A small image deblurring model, trained from scratch: norm batchnorm, 19500 steps.
Rows from block 7 of a small image deblurring model, named by matrix and row number. Rows with one number belong to one channel. Each number is 128 + 32 x the weight over its row's rms, rounded and kept within 0 to 255. All counts start at 0. Numbers have three digits each. After the name is the row's rms in percent of the matrix's.
After each channel's rows are labels from the 100 images, of 14976, where the channel reaches its highest value: "patch colour" is the nearest of a few named colours to the mean colour under the peak. Only what is clearly more common there than usual is listed. The data: photos of plants and fungi (iNaturalist). In brackets: how many of the 100, against the usual share in percent.
# convs0: first 3x3 conv (model.mid.1.convs.0.weight, 256x256x3x3, each kernel summed), inputs 86-171
# convs1: second 3x3 conv (model.mid.1.convs.1.weight, 256x256x3x3, transposed, each kernel summed), outputs 86-171

convs0.205 104:189091161109133125095093147117079132155126183110141130159116114162144142211134091083114193102140137112114140134097119161165130150147157149068200211121149108142154101169128075075103143095089134128129171178129147129170136135063143184154150159121164112136169132
convs1.205 094:042131066142130142149160141093108146142096107171139095156091075130113166162124105114136149114124107073139089171162093123150134163149185073085082203157088128127122179140084140109078132178153048117081104153175145139114102102084106149147155096136068133116163116
patch colour: black (25 vs 2.1)

convs0.162 105:177113131153142140096096117129123123114116138187097145128104216124127095182119121100124140201155119127116185136101096133189095161123125174086193176079086130083106110118060097133071142112110117173149101152137126150159114172098140136137190131126150117140143116
convs1.162 126:070136088153124153104184153096141093140137137142159109167071067161148147161145089140111127094067103077143055143162105169127130103109142101112092167118081148122157174134088123083074097134134116081071120151156137109078164066086125135134165131157105131122153120
patch colour: green (25 vs 7.3)

convs0.150 105:149119119109131181091133137102130140110146113148156126133090128135125114179167071114152132110119130131141145155084151144152112178160167144086144172097159099146116118179109123080115152088099178143159125204194106124141123187133129130162121142135150101141157150
convs1.150 117:048117052106125113126146152111138115127074092143145108160104067147135158156155074143150130124148094072160111183174089137145110145112156123085082189171061144127146180140093132091103140150106049135086097122135135136119124081081119138124144082137091140136151113
patch colour: black (26 vs 2.1)

convs0.127 113:100177120143122118151148153203087109138126129146140101140140087142166145078095109137102103047081131109129116093131152100134120136135102113147101027146129103177100084172153152141172093163140159084109158105087128177124134078135159103096112086119081151087114106
convs1.127 097:152138199105112114139096096177162121101117139113087116142128180111108150133128148152100124133141168173128143117083151091109125112138063059180156073130151158147119053137184146174190083123124145117166160120138099122120122118172130133127115113106125101099066108
patch colour: black (26 vs 2.1)

convs0.70 078:158105127158138155116120091146104139111108192121142146149112170101116084209107111083152180173130129109131161163126115152190082158138146180110188148096122102095090129123079112106107124114100130134177126128176134121145146130101123132136170133135160132152092104
convs1.70 083:084159126143112153089194182137144079101125109157159094178080083140131177131163098140112128087101095085121032167100125128110132123123123093086091165119059175120159147146142126099076125155110098081102140141172144120054161070096142138140176108129111106096167145
patch colour: green (26 vs 7.3)

convs0.95 101:167133151151169120084110123143112151110146153119154149165106166113102125179126095095167149091128126094138173143116127143199109189137140127086175244089157118147123100163067083124105124093141152120173142191183135130135175126118091138131129153126157074126142107
convs1.95 108:069105069080112143112169176128124121123075102151134101150084082139137143149149080173123128127116105073136081197136101131150103105095154103086092184139072167122140164158085165071109118169115045104071128154133126117100152096110133135144151115132094123139143134
patch colour: green (27 vs 7.3)

convs0.240 086:177151145164144123118117100071125149142125158150165120199127121127109153188156072133141214115137171106138156153120169098175101152114131144099192207067111081151179088164116082064107154120132117152170106153184150117158159134076128154151152149092182125121146141
convs1.240 110:043151067138105143123167131101109093102083144167100095156099093137130163169160091135113144091129084087137102155134109137145128139111137071093077187149087168113158152148110124145103090162120096089054108123160127135083114083079132143119120118139079114130163133
patch colour: green (25 vs 7.3)

convs0.25 087:130176156120128153120151117143124111127107173158131085149135112131162103201206133143121136161125138118143140094135135137197118112117148133126072094126129164123158151151151113090196142121113144146131156140145146160114176166205104112122135126119111093075103070
convs1.25 077:118145164183127108137170115188147052112120133117136098176128138147126179150150146157092124102098143156117113116068184105128156108125055054123107074102101182125120054119165125183159087102105149092143146160168134096084170109141155157102121090132111085094140108
patch colour: black (26 vs 2.1)

convs0.213 082:159109143139136108101089135102150103109117123157153145177121116149094153151134085109087166143125147095093159164104130140185126140176126153081164153080153071102111110132068103105081146113129138156165148157158128144147180135077121153152142120097157130120166119
convs1.213 091:044129120114113131109170143133116101123105115171103094173091101131116151155163070133131160091118076112125108179123131143117150139101110106082072161121068165116161135157111132082117059170142089062077115135171133093056130087095111128108143115135096123113166114
patch colour: green (25 vs 7.3)

convs0.39 093:174093158122121174133073128121123120167118159141168143150131130126108140193125114118137134125139144091138178137083153129131130132152149168133205182081115107094125115133089111049092143119113119169174153153150110173157139150035090191182171162095134119115126139
convs1.39 095:057143070149124147112175155137095101120097137166130103150063112156106139133138090131084143064078083078136084162166105173130146122135124074100084145128098148136146181161115129119091098180124082092059061146157138076090129095107125117117158120140121101113150108
patch colour: green (30 vs 7.3)

convs0.230 108:092117130082149153158138161227130137121127091079120129118145123132148110121143135119117146075124117117165110142117167064134093128164132105097086068138140128081155066164168136144188103168135143098099183113118127085135112087173149105108091112113109091141113103
convs1.230 081:127158167101114159119126087124179111121140145128076127109133180131118110117120142180115130148125160208127132110065148060141073149144095075158156070139159136142144086149172100157223113127141142089165124111113094129139102131144162125129123108098133097116109130
patch colour: black (25 vs 2.1)

convs0.252 105:164177142133161096114095090078155121139152122124175161206102114099102163115152105129116191138127178076126172149114174157149125177132124124101177167091136104160139108175066105127071114109125117145137165155116129152138139129080150183130116143133146140124135150
convs1.252 123:040140080128120132160163136092097093134078109169111089149066118137106152154142094117151164100159073094132114159154100150127125149160173105081086171140078132103140188160092129098102087171135059134096091112153134109106103079086118144106148134124104107111169097
patch colour: black (26 vs 2.1)