Rows from block 7, named by matrix and row number. Rows with one number belong to one channel. Each number is 128 + 24 x the weight over the matrix's rms, rounded and kept within 0 to 255. All counts start at 0.
# convs0: first 3x3 conv (model.mid.1.convs.0.weight, 256x256x3x3), inputs 40-49, a 3x3 kernel for each
# convs1: second 3x3 conv (model.mid.1.convs.1.weight, 256x256x3x3, transposed), outputs 40-49, a 3x3 kernel for each
convs0.191 [154 121 121 113 138 142 157 130 139 146 136  97 128 144 113 100 133 132 131 151 108 101 135 129 129 124 155 128 103 120 132 160 150 149 195 222 147 137 122 142 178 142 172 169 170 126 150 140 167 157 115 112 119 101 130 116 145 101 120 117 124 125 151 126 129 129 110 159 208 114 140 187 128 104 120 146 133 181 143 156 148 144 152 125 150 157 150 135 165 161]
convs0.192 [152 105 133 127 145 113 140 138 117 126 125  99 168  91 122 138 131 116 118 144 104 110 125 131  98 129 155 127 117 126 172 167  97 139 185 179 162 127 122 160 148 155 113 143 127 150 137  95 146 156 117 124 119 139 129 131 140 125 134 145 143 127 120 129 129 129 103 145 179 107 143 185 130 135 132 122 155 173 147 158 152 116 149 125 164 120 134 114 129 145]
convs0.193 [123 123 136 132 133 141 142 130 154 125 139 135 117 131 128 113 120 116 160 135 133 135 115 132 132 145 130 125 125  82 114 120 113 101 160 153 164  99 103 130 129 107 139 147 163 110 142 121 129 118 130 125 120 122 126 122  95 150 109 125 155 123 140 150 129 102 122 105 143 134 103 135 117 123 123 103 132  98 105 130 135 123 121 125 119 116 158 130 111 129]
convs0.194 [100 133 128 120 140 123 127 128 123 122 134 106  98 120 124 128  89  95 151 119 100 144 130 132 109 127 170 114 151 128 153 127  85 175  84 134 170 109 103 164 107 110 186 145 118 107 133 118 165 170  93 113 101 141 103 118 136 114 132 126 118 144 129 143 101  89 119 189 160 133 177 181 135 119 108 142 185 191 123 145 159 100 140 133 105 144 139 145 148 138]
convs0.195 [130 130 130 126 129 117 150 116 135 147 136 103 125 142 111 104 134 136  72 107 130 101 102 167 112 142 126 163 166 132 106 180 165 115 151 161 181 153 151  97 194 137 102 122  90 131 141 143 115 131 120 129 121 138 132 121 134 138 149 157 117 123 112 130 159 210 122 168 200 153 115 124 136 145 177 141 136 176 140 110 136 128 153 150 124 145 166 115 124 132]
convs0.196 [130  99 108 137 113 103 117 133 125 152 139 139 162 147 144 126 142 130 127 127 153 162 125 128 100 120 139 134 116 140 136 127  96 117 118  81 130 120 127 143 111 103 114 108 108 160 158 142 142 138 122 139 133  96  92 105 110 102 130  98 116 150 137 160 201 147 147 176 161 114 168 141 119 155 159 138 126 118 154 129 126 152 155 136 165 160 126 151 151 146]
convs0.197 [117 146  99 112 130  88 136  93 107 118 106 104 115  89 101 138 106 142 128 126 117 138 146 107 113 130 141 111 150 136 135  88  90 208 166  27 108 122 154 186 137 112 215 151 124 149 137 105 140 100 136  97 152 139 133 128 125 135 148 119 119 131 119 124 124 119 178 198  81 161 187 118 115 124 114 122 167 148 144 164 131 121 122  99 132 127  96 141 142 104]
convs0.198 [138 157 156 117 123 128 164 134 135 155 112 124 133 126  93 116 110 122 110 167 110 112 151 133 130 141 144 168 123 140 170 177 129  84 107 172 166 137  94 103 100  63 126 164 154 127 103 137 125 128 159 142 129 124 133 146 130 158 167 124 152 118 120 163 118 123 125  86 146 125 152 157 151 148 106 118 111 123 130 138 137 163 118 126 128  91  90 115 103 116]
convs1.191 [167 148 123 134  89 133 141 127 126 125 110 144 155  81 112 140 114 127  80 121 153 152 171 136 144 144 116 157 146 113 117 128 133 103 122 121 136 157 151 165 126 111 158 150 148 187 123 120 160  70 116 114  66 107 160 149  99 165 172 106 118 126 136  53 167 157  94 160 145 148 138 142  39 119 153 113 162 178 103 151 146 108  90 115 120 122 129 177 127 167]
convs1.192 [145 111 107 120 131 117 155 122 145 101 119 128 111  78 131 117 119  93 119 103 130 134 100 133 127 139 143 157 123 121  88 115 129 144 118 143 145 141 140 169 128 132 145 133 124 150 116 129 104 103 135 115 136 112 146 141 136  86 153 129 142 135 137 130 121 135  82 141 141 142 127 111  92 104 137 110 165 138 120  75 142 114 109  95 121  93 134 145 117 106]
convs1.193 [127 118 140 100 128  99 120 116 122  95 122 145  96  76 104 108  93 109 126 128 133 141 127 122 160 141 132 153 140 127 119 102 112 115 116 119 137 142 118 138 137 139 164 139 140 133 145 117  98  89 109  77 130 120 131 119 121 146 149 134 134 130 122 120 168 162 127 160 154 146 139 134  85  97 127 137 145 138 145 135 132  95 116 131 111 108 106  84 105 121]
convs1.194 [156 127 126 145 156 153 155 149 148 131 100 148 121 136 125 111 114 121  75  85 104 149 131  99 140 122 134 109 162 144 114 126 139 131 144 141 133 152 123 152 142 124 146 154 147 168 147 115 155 112 133 140 113 137 154 156 147 149 125 116 118 137 139  98 103 120 134 101 118 142 140 128  63  80  95  93  83 136 116 106 109 114  63  90 130 124 106 119  98 120]
convs1.195 [155 140 121 152 132 123 172 125 133 103 134 132 136 120 169 122  87 118  92 117 122  52  93 122  79 141 146 145 131 138 129 134 142  97 150 127 118 143 121 120 118 138 176 155 147 112 123 118 139 130 133 161  79 128 131 105 125 157 158 101 193 201 132 133 149 144  60 120 144  91 104 159 126 127 104  79 105 116  33 129 156 111 125 128 116  74 137 138 110 155]
convs1.196 [135 128 125 139 122 112 144 138 138 143  96 115 118  97 134 131 146 104 121 114 122 110 118 146  95 101 133 140 144 148 128 106 134 112  93 100 136 161 136 128 154 129 138 113 137 135 116 123 135 127 101 146 108  89 133 139 132 130 121 124 121 130 145 110 104 137 130 117 117 104  99  89 109 111 110 105 109 116  99 112 131 117 117 114 149  98  99 134 111 107]
convs1.197 [151 138 144 136 122 120 134 154 128 115 103 145 148 163  86 135 138 137 115  91 114 142 137 134 112 157 177 122 120 175 113  63 140 128 135 148 152 172 139 120 149 122 126 153 155 168 161 144 120 124  78 111 131 106 110 118 180 124 111 179 131 143 145 122  80 139 156 154 119 148 159 136 105  82 155 137 119 159 125 105 133 152 115 113 136 139 120 103 142 139]
convs1.198 [125 134  98 112 116 104 104 111 110 151 120 136  97  88 100 109 102  91 119 129 127 123 128 126 123  79  71  88 134 120 105 121 120 123 127 165 140 132 151 167 135 114 123 110 141 151 117 144 124 117 118 128 124 111 149 114 109 120 126  66 118 125 151 118 151 153 144 177 171 157 119 119 149 182 140 162 159 138 166 105 133 115 131 129 136 142 117 118  85 110]