A small image deblurring model, trained from scratch: soap at rate 0.005, trained on photos of plants and fungi (iNaturalist).
Rows from block 7 of a small image deblurring model, named by matrix and row number. Rows with one number belong to one channel. Each number is 128 + 24 x the weight over its row's rms, rounded and kept within 0 to 255. All counts start at 0. Numbers have three digits each.
After each channel's rows are labels from the 100 images, of 14976, where the channel reaches its highest value: "colour at peak" is the nearest of a few named colours to the mean colour under the peak; "peak at" is the part of the image that holds the peak. Only what is clearly more common there than usual is listed. The data: photos of plants and fungi (iNaturalist).
# convs0: first 3x3 conv (model.mid.1.convs.0.weight, 256x256x3x3, each kernel summed), inputs 172-255
# convs1: second 3x3 conv (model.mid.1.convs.1.weight, 256x256x3x3, transposed, each kernel summed), outputs 172-255

convs0.146:120137130168142135160114127140102128112145101176155136128113083128191123138140171148095131141118131092096122126128124112192094102108123118149113103102130140135164113128144151168109116152153150145117103145182137110137154114156163131129132111104125121114
convs1.146:141131130138116166142142111120085137117097130105094144130113143099109097108164146142131178086116157173140134103127147169055099111086137126124079118142129082153107123149148160160143150155141141157098099130189103102119121112095137112163143148145147138107
colour at peak: green
peak at: centre

convs0.70:128139121149177118131092119112150113119149084180119148104124094138198121114149153135122181168116124104135103154128126109166090094112125125114085128111105160128104138116114133172123155148148156109145122121160133133123184086136145137125135159110119102134
convs1.70:106162114094095153150119132091068104118078138094113131129131156080112087087169142134143188121119142159128129115112136132088107104097123135141106126130149103126103130148153177128122123176121146157093097147163100115144162114107117110150154155128113141101
colour at peak: green
peak at: centre

convs0.143:114130126158166110174109094125118132135137081187143154136112099143191088141138141129094183142129122103072124130099131110185113113105113125130106103105093152119144136117148148177131133158128142139129120126179144130096150101130151129133142129094107139118
convs1.143:127158127119086151144111119106087121121103114093083143141117167093108092117148165140143188101135133136129139095112140164056107105111121110120094118123109104154115083132139151131124142159130135163110070154189103130136121121096114112140145144118144143107
colour at peak: green
peak at: centre

convs0.180:145128115155174109140114111132148135144161099182131153152104118135188092125132153137133164163116113085107118132088150109163114116100105100159104110114119145138125151136131142160137118130168142156130144110192129137097148097143184144135147136100122118139
convs1.180:114147125109113140147126114097103117117087123102120125160119158100126087110168170114145207118160137156136132105117110168055098096104119124137110131137129111140116095141169185131120118161131136133106119167153110126137157098129083095148162131143126133120
colour at peak: green
peak at: centre

convs0.5:144108178138082125069062151153086113140123169086140144118155140142087104126081126119203089110152138145137105109144127131120111177125104165150142141130132130076109162145165161132099113118119128102119122160099155130128079150130098137140112146141162133141
convs1.5:133126154113169151086116163129164125155123164122146131124168103105160165119139096103142102142093097120142083129149093101154112150142114138135188122143130137109132166151162127130152077083136123095116158157092164146155182145127122091161129162171110126149
colour at peak: black
peak at: centre

convs0.156:138127138162156110186128124109138105144150103167141142154107118116165068202174178142118184137125126103098113131142085097176118113102145117133112106135110134144134090125129158165122119166159163158140152142133115123118166143184152090123130128103093137096
convs1.156:102117138117114135162111123105091157110101123108092150125092133090088115125155136128143184078112165183130132109134144148063107098118137114136095124140140103129124096129139142142117143159142131163133121135174085112114109110118118123135163150154128136123
colour at peak: green
peak at: centre

convs0.90:137120122147184117141106116144140126138164086176138149110103108185193079141153143150106198164096118077087092145094127086160105094098105116142099124099102156142117111131155140129118132154128155122114130144157136138072178106133161136138160102105110117134
convs1.90:122147133112097153146122107107094124113104122080082157119123156095118101116169143137144182109131146141117151109125125153079122114111125121125102131121118093137109088131144171142132143154139150160102084143173117132132151113122106110155160142127123145124
colour at peak: green
peak at: centre

convs0.39:122135145162154132107097093117141141137148069181121179147119095149185121145141123124109181148123155115117114153101113109152111113102110107140087095092119151148116134135149153139126126124197137149123092155153150150149154124135150145115132159119129105119
convs1.39:131174124104087150125118129082135119106084141080097139142161137073100131095151179131134184114123149162140133101121103166062115128121121112124135142136117113156137116140164158132130109172143136151114092145131121114130167128120113095150140151133157133115
colour at peak: green
peak at: centre; middle right

convs0.49:088120174112126161130153128115156119155128156115126100117135123123141124099115147116126108129132120132149145156139135093108098155121169124201191111130117128189173151133159120089145113109138123185087132109134189127119101161111138131134182144174123142125
convs1.49:158133160108142155157142131118126094127109183132171166115168158109130152126192129108140139129108143154149123136092094084134099165141136117158146110160109127097164137153163160131143099079138111104111121134135126133169185149110125139177118114144108141131
colour at peak: black
peak at: centre

convs0.48:121127156158162136175127115138145118117158103184138134156113100147187095124125170107117145150107110089112108159106135108177119100114123118133094122097133137120129145129150155164112132137158127161116111161179109139108153103137163149155147135087133128133
convs1.48:119150138091104152148126117100091114115098126087070142140142166084093114094149159147136190095143143170130141097115124165078103100115137123138102136138122094145104106137146156136114136157140129141087096145159102117131129128121099095167148139134118139132
colour at peak: green
peak at: centre

convs0.89:136154129158167104153119121123127152140135070176148151162127090143186070124132122141123185138134127096101120136111098102176142129091113103144103118108129143097127146113153121151128139132141145140149145125173115139110149111139150121130130167089118105134
convs1.89:120168121130098158122124129096102124104099136091117132114128170083100108119145180118142177111127141167148140128144124138062126106111129119130094126126124106147116100128140163148143141164134141155093099129174119133124127117088114106154179129122112159093
colour at peak: green
peak at: centre

convs0.206:117111189120094120130114127114140139130095148058142085113129127098070131110153107128166057104124129135172115108118102120131112168116124144129138135149126113103137158120178139111149130117110099118111119174098109114164107117118089126166092179154129119165
convs1.206:129095170115147132115131172112163099157151170129118137100154123138127157152148112084135099130104114146145100130122114071159112189137115120143183135118141114116154176126174148127165091115112112078132144173116155130147179149125139094144113176143103138145
colour at peak: black
peak at: centre