Weights of a small image deblurring model: 11.4M parameters, 32-pixel images.
Rows from block 6, named by matrix and row number. Rows with one number belong to one channel. Each number is 500 + 50 x the weight over the matrix's rms, rounded and kept within 0 to 999. All counts start at 0. Numbers have three digits each.
# convs0: first 3x3 conv (model.mid.0.convs.0.weight, 256x256x3x3), inputs 204-209, a 3x3 kernel for each
# convs1: second 3x3 conv (model.mid.0.convs.1.weight, 256x256x3x3, transposed), outputs 204-209, a 3x3 kernel for each
convs0.85:489574551460455522496572515534481486414443559360480533438412496443491573400507447487479480482501534402406498521425500555544478495565475464413488534488435376464508
convs0.86:509480514543531534521535570446449510468503409490490519545407421464557476489502491444588497533462513456510460563529497504512443492501511493444486494480433485533485
convs0.87:456521542437482534407490536465426483474558469322477515519478484431482549481408488476529572535511481507445542523493501563530473484572513437461503469492496421460429
convs0.88:547467495566510446536486549492530500467522508510404423560493523535450447451472465521507472534489573464490385493485487449541510541490520549456468520531511524411450
convs0.89:476471512461476478443508535529493484502508486474473537527476523530543418564574472517517380361486439432492491459481500494511495521516489476506450525488464466521521
convs0.90:480473520457500490465464474491541468480518515361482520496550425379536501477349590428487464520578502451491548498481484592499527379553497482456619478485436426451388
convs0.91:489465447501499535464602526480496418485494398478537482445496470524553526552528502510537472460531510435507533447535474486505486493524545461506487531493499514560546
convs0.92:549501510507448514518480531494463521468539518509535523492426518530514441511582502505435426554468395554493472512482517495463483515452467517524491473459550535528472
convs0.93:467475551465420522451483501543451476463500519461508560503471429432508444463430494448465478580489520401493494501470491609529481440534503457468453504458448415416492
convs0.94:489500535508508515532528549487436440452500421482451482507428443456535516472512452459461523498491494497447455535500515527453517528525499531487459508491520497498459
convs0.95:439468486585501545490495565510458505469521431536458471536455383541475420499596423517521477496474374460564485549523482464518437469588492488469407494513370539482427
convs0.96:511544481500488507501536465450498494454461483556537476440434515659488503394481447517489540443604539472456443518482476610513525559544499416498492472461476534545451
convs0.97:480512528468486505492496555498474510512496465442454401517504509558569407537451459498496448506457493456532432410496523482517483542548502459473529504525447483462508
convs0.98:498463467497523480514549594474527549482544502463428504459393537444450495529508466513519500508506580493447466561529536433542463469471539513488448475496427499390508
convs0.99:545550473438440486478431469562577411566579513435537515500600619593457504499485545572494512496496445546515532467456489495429491524581461557491492622589569476539508
convs0.100:462485497496544438482472527565452449495467477443379456425389553457528515448447451441514522435520433456376489535553578533455480492459504494451508436538456482362418
convs0.101:455456507523453504457530563463491513502483525455461461503472570473546454496535502538467471507471551537475448468402463516493474505550494498536538453480497515487430
convs0.102:530563457552500490478476512440501567488490519574509484437417481452492461540452479505439465469500563433507451489531493461563498550478503489525471445536522481525476
convs0.103:541519423503526511543540521537454510493458505538478429447504468440429496500579403484484433481514490478512466482548499474488518507440474479501484517508493519450408
convs0.104:495480533497537517518513523486466515473439498388422458452522478498372523422449435486494481467435481463417574483515479444530501424522487550430455558498421469458430
convs0.105:483482485532587524526567506473378461477556597497580509518495462444487493592601617523455418464445458491475443497453495421471526441458430521473538559536507560487600
convs0.106:451518511549510549553550576527449504446452383565481485362554427579506422540511499533478436454465388553493452465477537465549472506482413521428489444562413445509460
convs0.107:465518510499545578519522515430453534425421479451486557367426418540471470509517522433439513388491478525532533469524518412507567603575455409411476482403466498421499
convs0.108:486468507505467441474500498475570503493461594537509580524564599646568578575607502436535529380477541553498495338417471357507389549539523508574493540510533491590495
convs0.109:530485526523519554530535551461534557514437468505538451486482448478499456522553566538463475495475461471513535435536499523384543471521509518462519555507493464493501
convs1.85:451484611545504560500500485516478568483488543493469530501408483519525596485476464401533588455452448490474500503407546447499413491498496400391497548459423516486429
convs1.86:475469507480523537533555514484448524523475518540604511493485491438453443456543475457476539511434486500494477506501525392486467464549454507505492495544487447465434
convs1.87:486457597458455564514479519528485511516447510501465498563437432509514546497480507504555609486536499528518519548409436526428521465531487485494530508522472546517539
convs1.88:459578539560572501492489484485581524496560483400515523394503499579501518512501463548474491450494500475509502389466488459477482520514469413487538401456455426501525
convs1.89:475506513512559565527505528513531528479521545525479475497460456500481504480512537538548512533537562535567511450417442448478510510550529522530527521500451498495490
convs1.90:425476561531553455503516467487527585518501493567481461475543442535542503496497474497582524469484495503496513463421459557527446502546481494504527529436405537497519
convs1.91:462431519522505520540527476462450570494507560571506535495473456538524490487513511518546487487520548490522514452431458463482457478472516493473511515499475527551467
convs1.92:504548490438515502507473493516489482510481527513478517474482532429477518476517494517489487553553478505544508460526517458503521472511492549510528488514514493442493
convs1.93:545551572501524536586525499507493488486500516509483505548583471518504583489487512476531592425489541497465513504470455526540633499539527405402476491456475530475487
convs1.94:493513455500504472471534536484528535497536507439534539550485499523483537441451469541484488462436469451451476492513585467498527488456454437503520470505540430490495
convs1.95:511508475488522459559570480462553520548593494544638504484579547435446519363447521460510505519396471551524467462512515413439543347495512528510518572576502400460533
convs1.96:564505518532501494487515450533490477501553409491537497518525491488509500522499508459441576494452451449501487447505510474496533476517543505492448526485495494509487
convs1.97:441511527476516548483528537512484583500508592471529529471431470490542506517450558550531514534513508509486509481457514479491447500465487529534497509531498529469511
convs1.98:521472491508547628530503547516566539523569558462464515500450418614502454526597566580476483530545475544552533475470499480474529490531479463540545454511507464483466
convs1.99:500490444461512462442495492555514477531503516510522478524565566529553532527563569482493435446451440436429496531525569534575526491524526472492478489511492534591582
convs1.100:484512509523557510542557459520460538534582515440488536615499418437489501482557517537489568608558464544512512461437488501531522516583527565541561496438470411430446
convs1.101:464568494463572563485558552480533464516507493509550533469447490429460466455477522526497447561601541515587496438493505429475471464451463532492487501536494504447508
convs1.102:456504497496456552511474502529560544519456491547519496501459522516533524509503424513512484473498486458484474498457486452461539539520501486530515525456488499448496
convs1.103:522578491556516496543451473485567491533525581484512520442471528519541434521552543532449488578510553483462510472513495490461449493480507518608557451451552384507471
convs1.104:458508530553491535552505555472499491511517527548514509502470495547610542466527512523580494464529491469443492487457499516479492525487490470485525496498415530489470
convs1.105:496460528494531516495553512510475512557494474478524505511511512493502558516493533437478454453486486512509529528505492476509520462506499499531535554541514488482535
convs1.106:448485467468436418549532571482486500554570546507574509522532461429403571502435529472451482526469422550469513520521507444446495458397488571558462563500509424452489
convs1.107:444484489433444485496581596486493481453548513519544533544498489538544482484569461481488433500505496524493518511504458521411482474441425448499522513554570480490547
convs1.108:452505444478434515515448478519557499520514471548503527569502534591518518588528519446464448433454488391518476562534528537470448520553496487482459563537556493562513
convs1.109:455472525444491452536547514484509478487549515538549507475535524429402505452484502480456490522410445491533452529540510385461504428493500566531490545566580460554478