From a checkpoint of a small image deblurring model.
Model: 11.4M parameters, 32-pixel images, arch unet, norm batchnorm.
Data: 90422 training examples, 27.6 epochs.
Rows from block 6 of a small image deblurring model, named by matrix and row number. Rows with one number belong to one channel. Each number is 128 + 24 x the weight over its row's rms, rounded and kept within 0 to 255. All counts start at 0.
After each channel's rows are labels from the 100 images, of 14976, where the channel reaches its highest value: "patch colour" is the nearest of a few named colours to the mean colour under the peak. Only what is clearly more common there than usual is listed. The data: photos of plants and fungi (iNaturalist). In brackets: how many of the 100.
# convs0: first 3x3 conv (model.mid.0.convs.0.weight, 256x256x3x3, each kernel summed), inputs 86-171
# convs1: second 3x3 conv (model.mid.0.convs.1.weight, 256x256x3x3, transposed, each kernel summed), outputs 86-171

convs0.118 [121 163 141 119 113 130 113 140 115 181 119 116 109 116 132 157  97 106 133 118 155 152 170 116 107 126 133 130 110 118  98 141 108 141 115 128  93 103 137 138 131 160 121 136  72 127 138 106  53 111 135 135 116 126  83 135 148 140 140 159 136 127 112 118 107 106  89  86  85  83 115 103 134 139 134 105 125 110 127  92  89 117 111 110 122 122]
convs1.118 [179 139 162 123 123 132 101 113 135 155 161 102 142 140 126  97 152 141 110 152 135 108 132 122 119 147 170 151  99 112 135 117 155 144 131 134  88  95 130  98 134 120  73 108  84  91 145 156  77 116 120 126 107 132  62 105 160 125 141 191 120 135 108 158 124 152 153 117 103 139 122  99 140 156 160 149 106 148 119 157 143 143 123 144  99 137]
patch colour: black (29)

convs0.185 [153 129 157 140 126 120 136 101 131  86 130 132 130 114 116 137 165 148 160 147 137 130 114 149 128 105 158  88 131 149 152 130 125 101 133 147 125 105 113 139 136 146 196 141 144 137 108 199 151  92 151  91 145 155  97  84 125 118 107  90 154 108 115 134 145 146 146 140 139 144 119 137 124 134  89 118 138 133 133 157 141 131 128 130 108 146]
convs1.185 [ 90 155 127 119 124 128 116 153 151 110 121 113 109 132 127 157 123  93 149 100 113 117 126 140 141 129 113 138 133 174  96 122  94  90 110 122 168 141 142 147 134 114 129 142 124  96 124  94 157 148  93 153 114 138 153 142 103 145 102 122  76 187 124  73  63 100 126 139 154 132  95  96 131  95 100 117 169 124 146 122 111 106 100 108 171 125]
patch colour: green (31)

convs0.247 [116  97 121 142 151 129 128 108 118 146  87 148 117 117 147 141 135 144 160 113 139 134 117 149 161  99 115  96 134 119 153 147 149 137 111 145 133 115 144 163 133 135 139 115 147 157  86 165 154 103 114  72 103 121 102 144  82 139 118 118  97 114 127 167 122 159 141 153 125 120 113 162 142 142 104 141 170 129 164 162  99 164 104 121  87 111]
convs1.247 [ 98 139 104 136 110 155 108 157 146 107 127  98  97 114 102 159 146 116 164 111  77 144 137 144 172 139  99 112 108 133 122 121 113  89 147 105 151 114 141 142 150 136 134 106 121  94 114  78 184 147  97 134 136 162 173 133 133 109 105 114 161 141 120 101 111  83 111 141 169 153 127 115 156  70 122 116 162 139 166  95 132  94 143 121 213 132]
patch colour: green (26)

convs0.215 [120 178 163 108 144 137 130 153 146 155 156 106 111 115 132 136 135 133 154 141 144 115 149 140 106 137 132 103 114 138 108 121 120  82 131 124 130 112 108 100 156 120 114 131 118 106 117  98  64 161 124 121 133 131  75 123 168 128 151 156 122 128 103 110 110  99 131 124  63 117 107 145 131 109 194  94  89  96 111  85 133 120 114 122 107  83]
convs1.215 [142 162 136 140 120 131 135 117 116 151 130 112 125 125 119  88 106 107 117 139 172 106 132 147  92 119 148 127 110 102 151 114 118 153 127 133  75  86 147  97 113 116 105 118  69  98 144 122  68 131 135 129 147 123  94  97 169 103 164 156  98 130 118 183 114 124 139 111 104 145 128 133 131 119 148 130 122 148  85 121 105 134 100  95 103 110]
patch colour: black (25)

convs0.212 [135 112 137 137 124 138 138  94  80 104 145 146 144  93 161 164 127 128 160 123 163 105 119 134 134 120 142 131 143 123 166 159 107 116 132 162 124 151 135 131 151 159 134 136 146 135 123 165 158 117  91 109  99 129 122  97  71 126  95 112 161 109 120 136 155 142 109 142 183 110 154 124 112 118  86 111 134 143 168 108 141 133 142 131 133 114]
convs1.212 [114 144 143 154 132 161  84 155 160 109 103 105  82 148 132 134 138  96 168  92 106 132 131 149 125 124 122 173 130 178 103 111 104  82 108 109 134 140 143 145 119 112 110 117 108 126 129  56 116 117  99 148  99 169 111 153 129 137 140 125  59 186 132 104  83  95 120 147 134 134 125  83 128  84 105 119 126 110 142 117 106  98 138 115 134 156]
patch colour: green (26)

convs0.158 [174 109 141 168 138 110 126 107  96 123 112 134  90  94 161 138 149 140 136  77 176 126 101 147 143 148  67 134 145 122 134 134 125 123 133 129 172 112 122 157 174 132 156 121 138 154  84 187 153  93 111 133 133 127 130 163  83  93 126  80 134  94 115 128 122 184 132 162 161 119 134 150 153 126 115 153 138 113 170 129 129 141 141 132 155 120]
convs1.158 [ 98 123 120 131 115 138 123 135 128 108 128 120 122 100 107 157 149 113 169 106 106 156 151 140 145 130 137  99 117 127 140 116 126 116 141 115 177 120 143 118 135 126  98 128 114 125 109 110 219 134 109 133 115 145 143 155 110 115 109 102 139 128 146 119 101 110 135 140 172 159 138 104 147 119 105  98 153 143 148 102 111  92 128 112 201 128]
patch colour: green (27)

convs0.176 [121 136  98 145 156  97 109 107 148 137 108 180 153 160 118 140 137  98 123 158 140 117 159 113 168 130 121 124 118 139 134 140 119 126 103 148 126 114 133 125 108 103 150 122 111 125  85  78 149 177 123 140  81 122 164  34 167 138 157 137 138  87 111 129 136 173 120 110 147 135 127 141 143 143 130 134 139  83 121 141 133 102 138 127 169 141]
convs1.176 [117 168 144 104 125 174 114 145 126 138 131 123 113 154 133 137  96 107 136 156 132 131 101 156  98 148 125 127 129  77  97 115  97 154  90  90 125  84 142 107 107 131 147  99  91 100 115 125 134 118 125 171 140 156  93 158 131 117 130 180  46 139 122 147  38 104  92 163 128 113  89 101 131 133 101 119 157 119 110  73  94 143 101  99 158 108]
patch colour: black (26)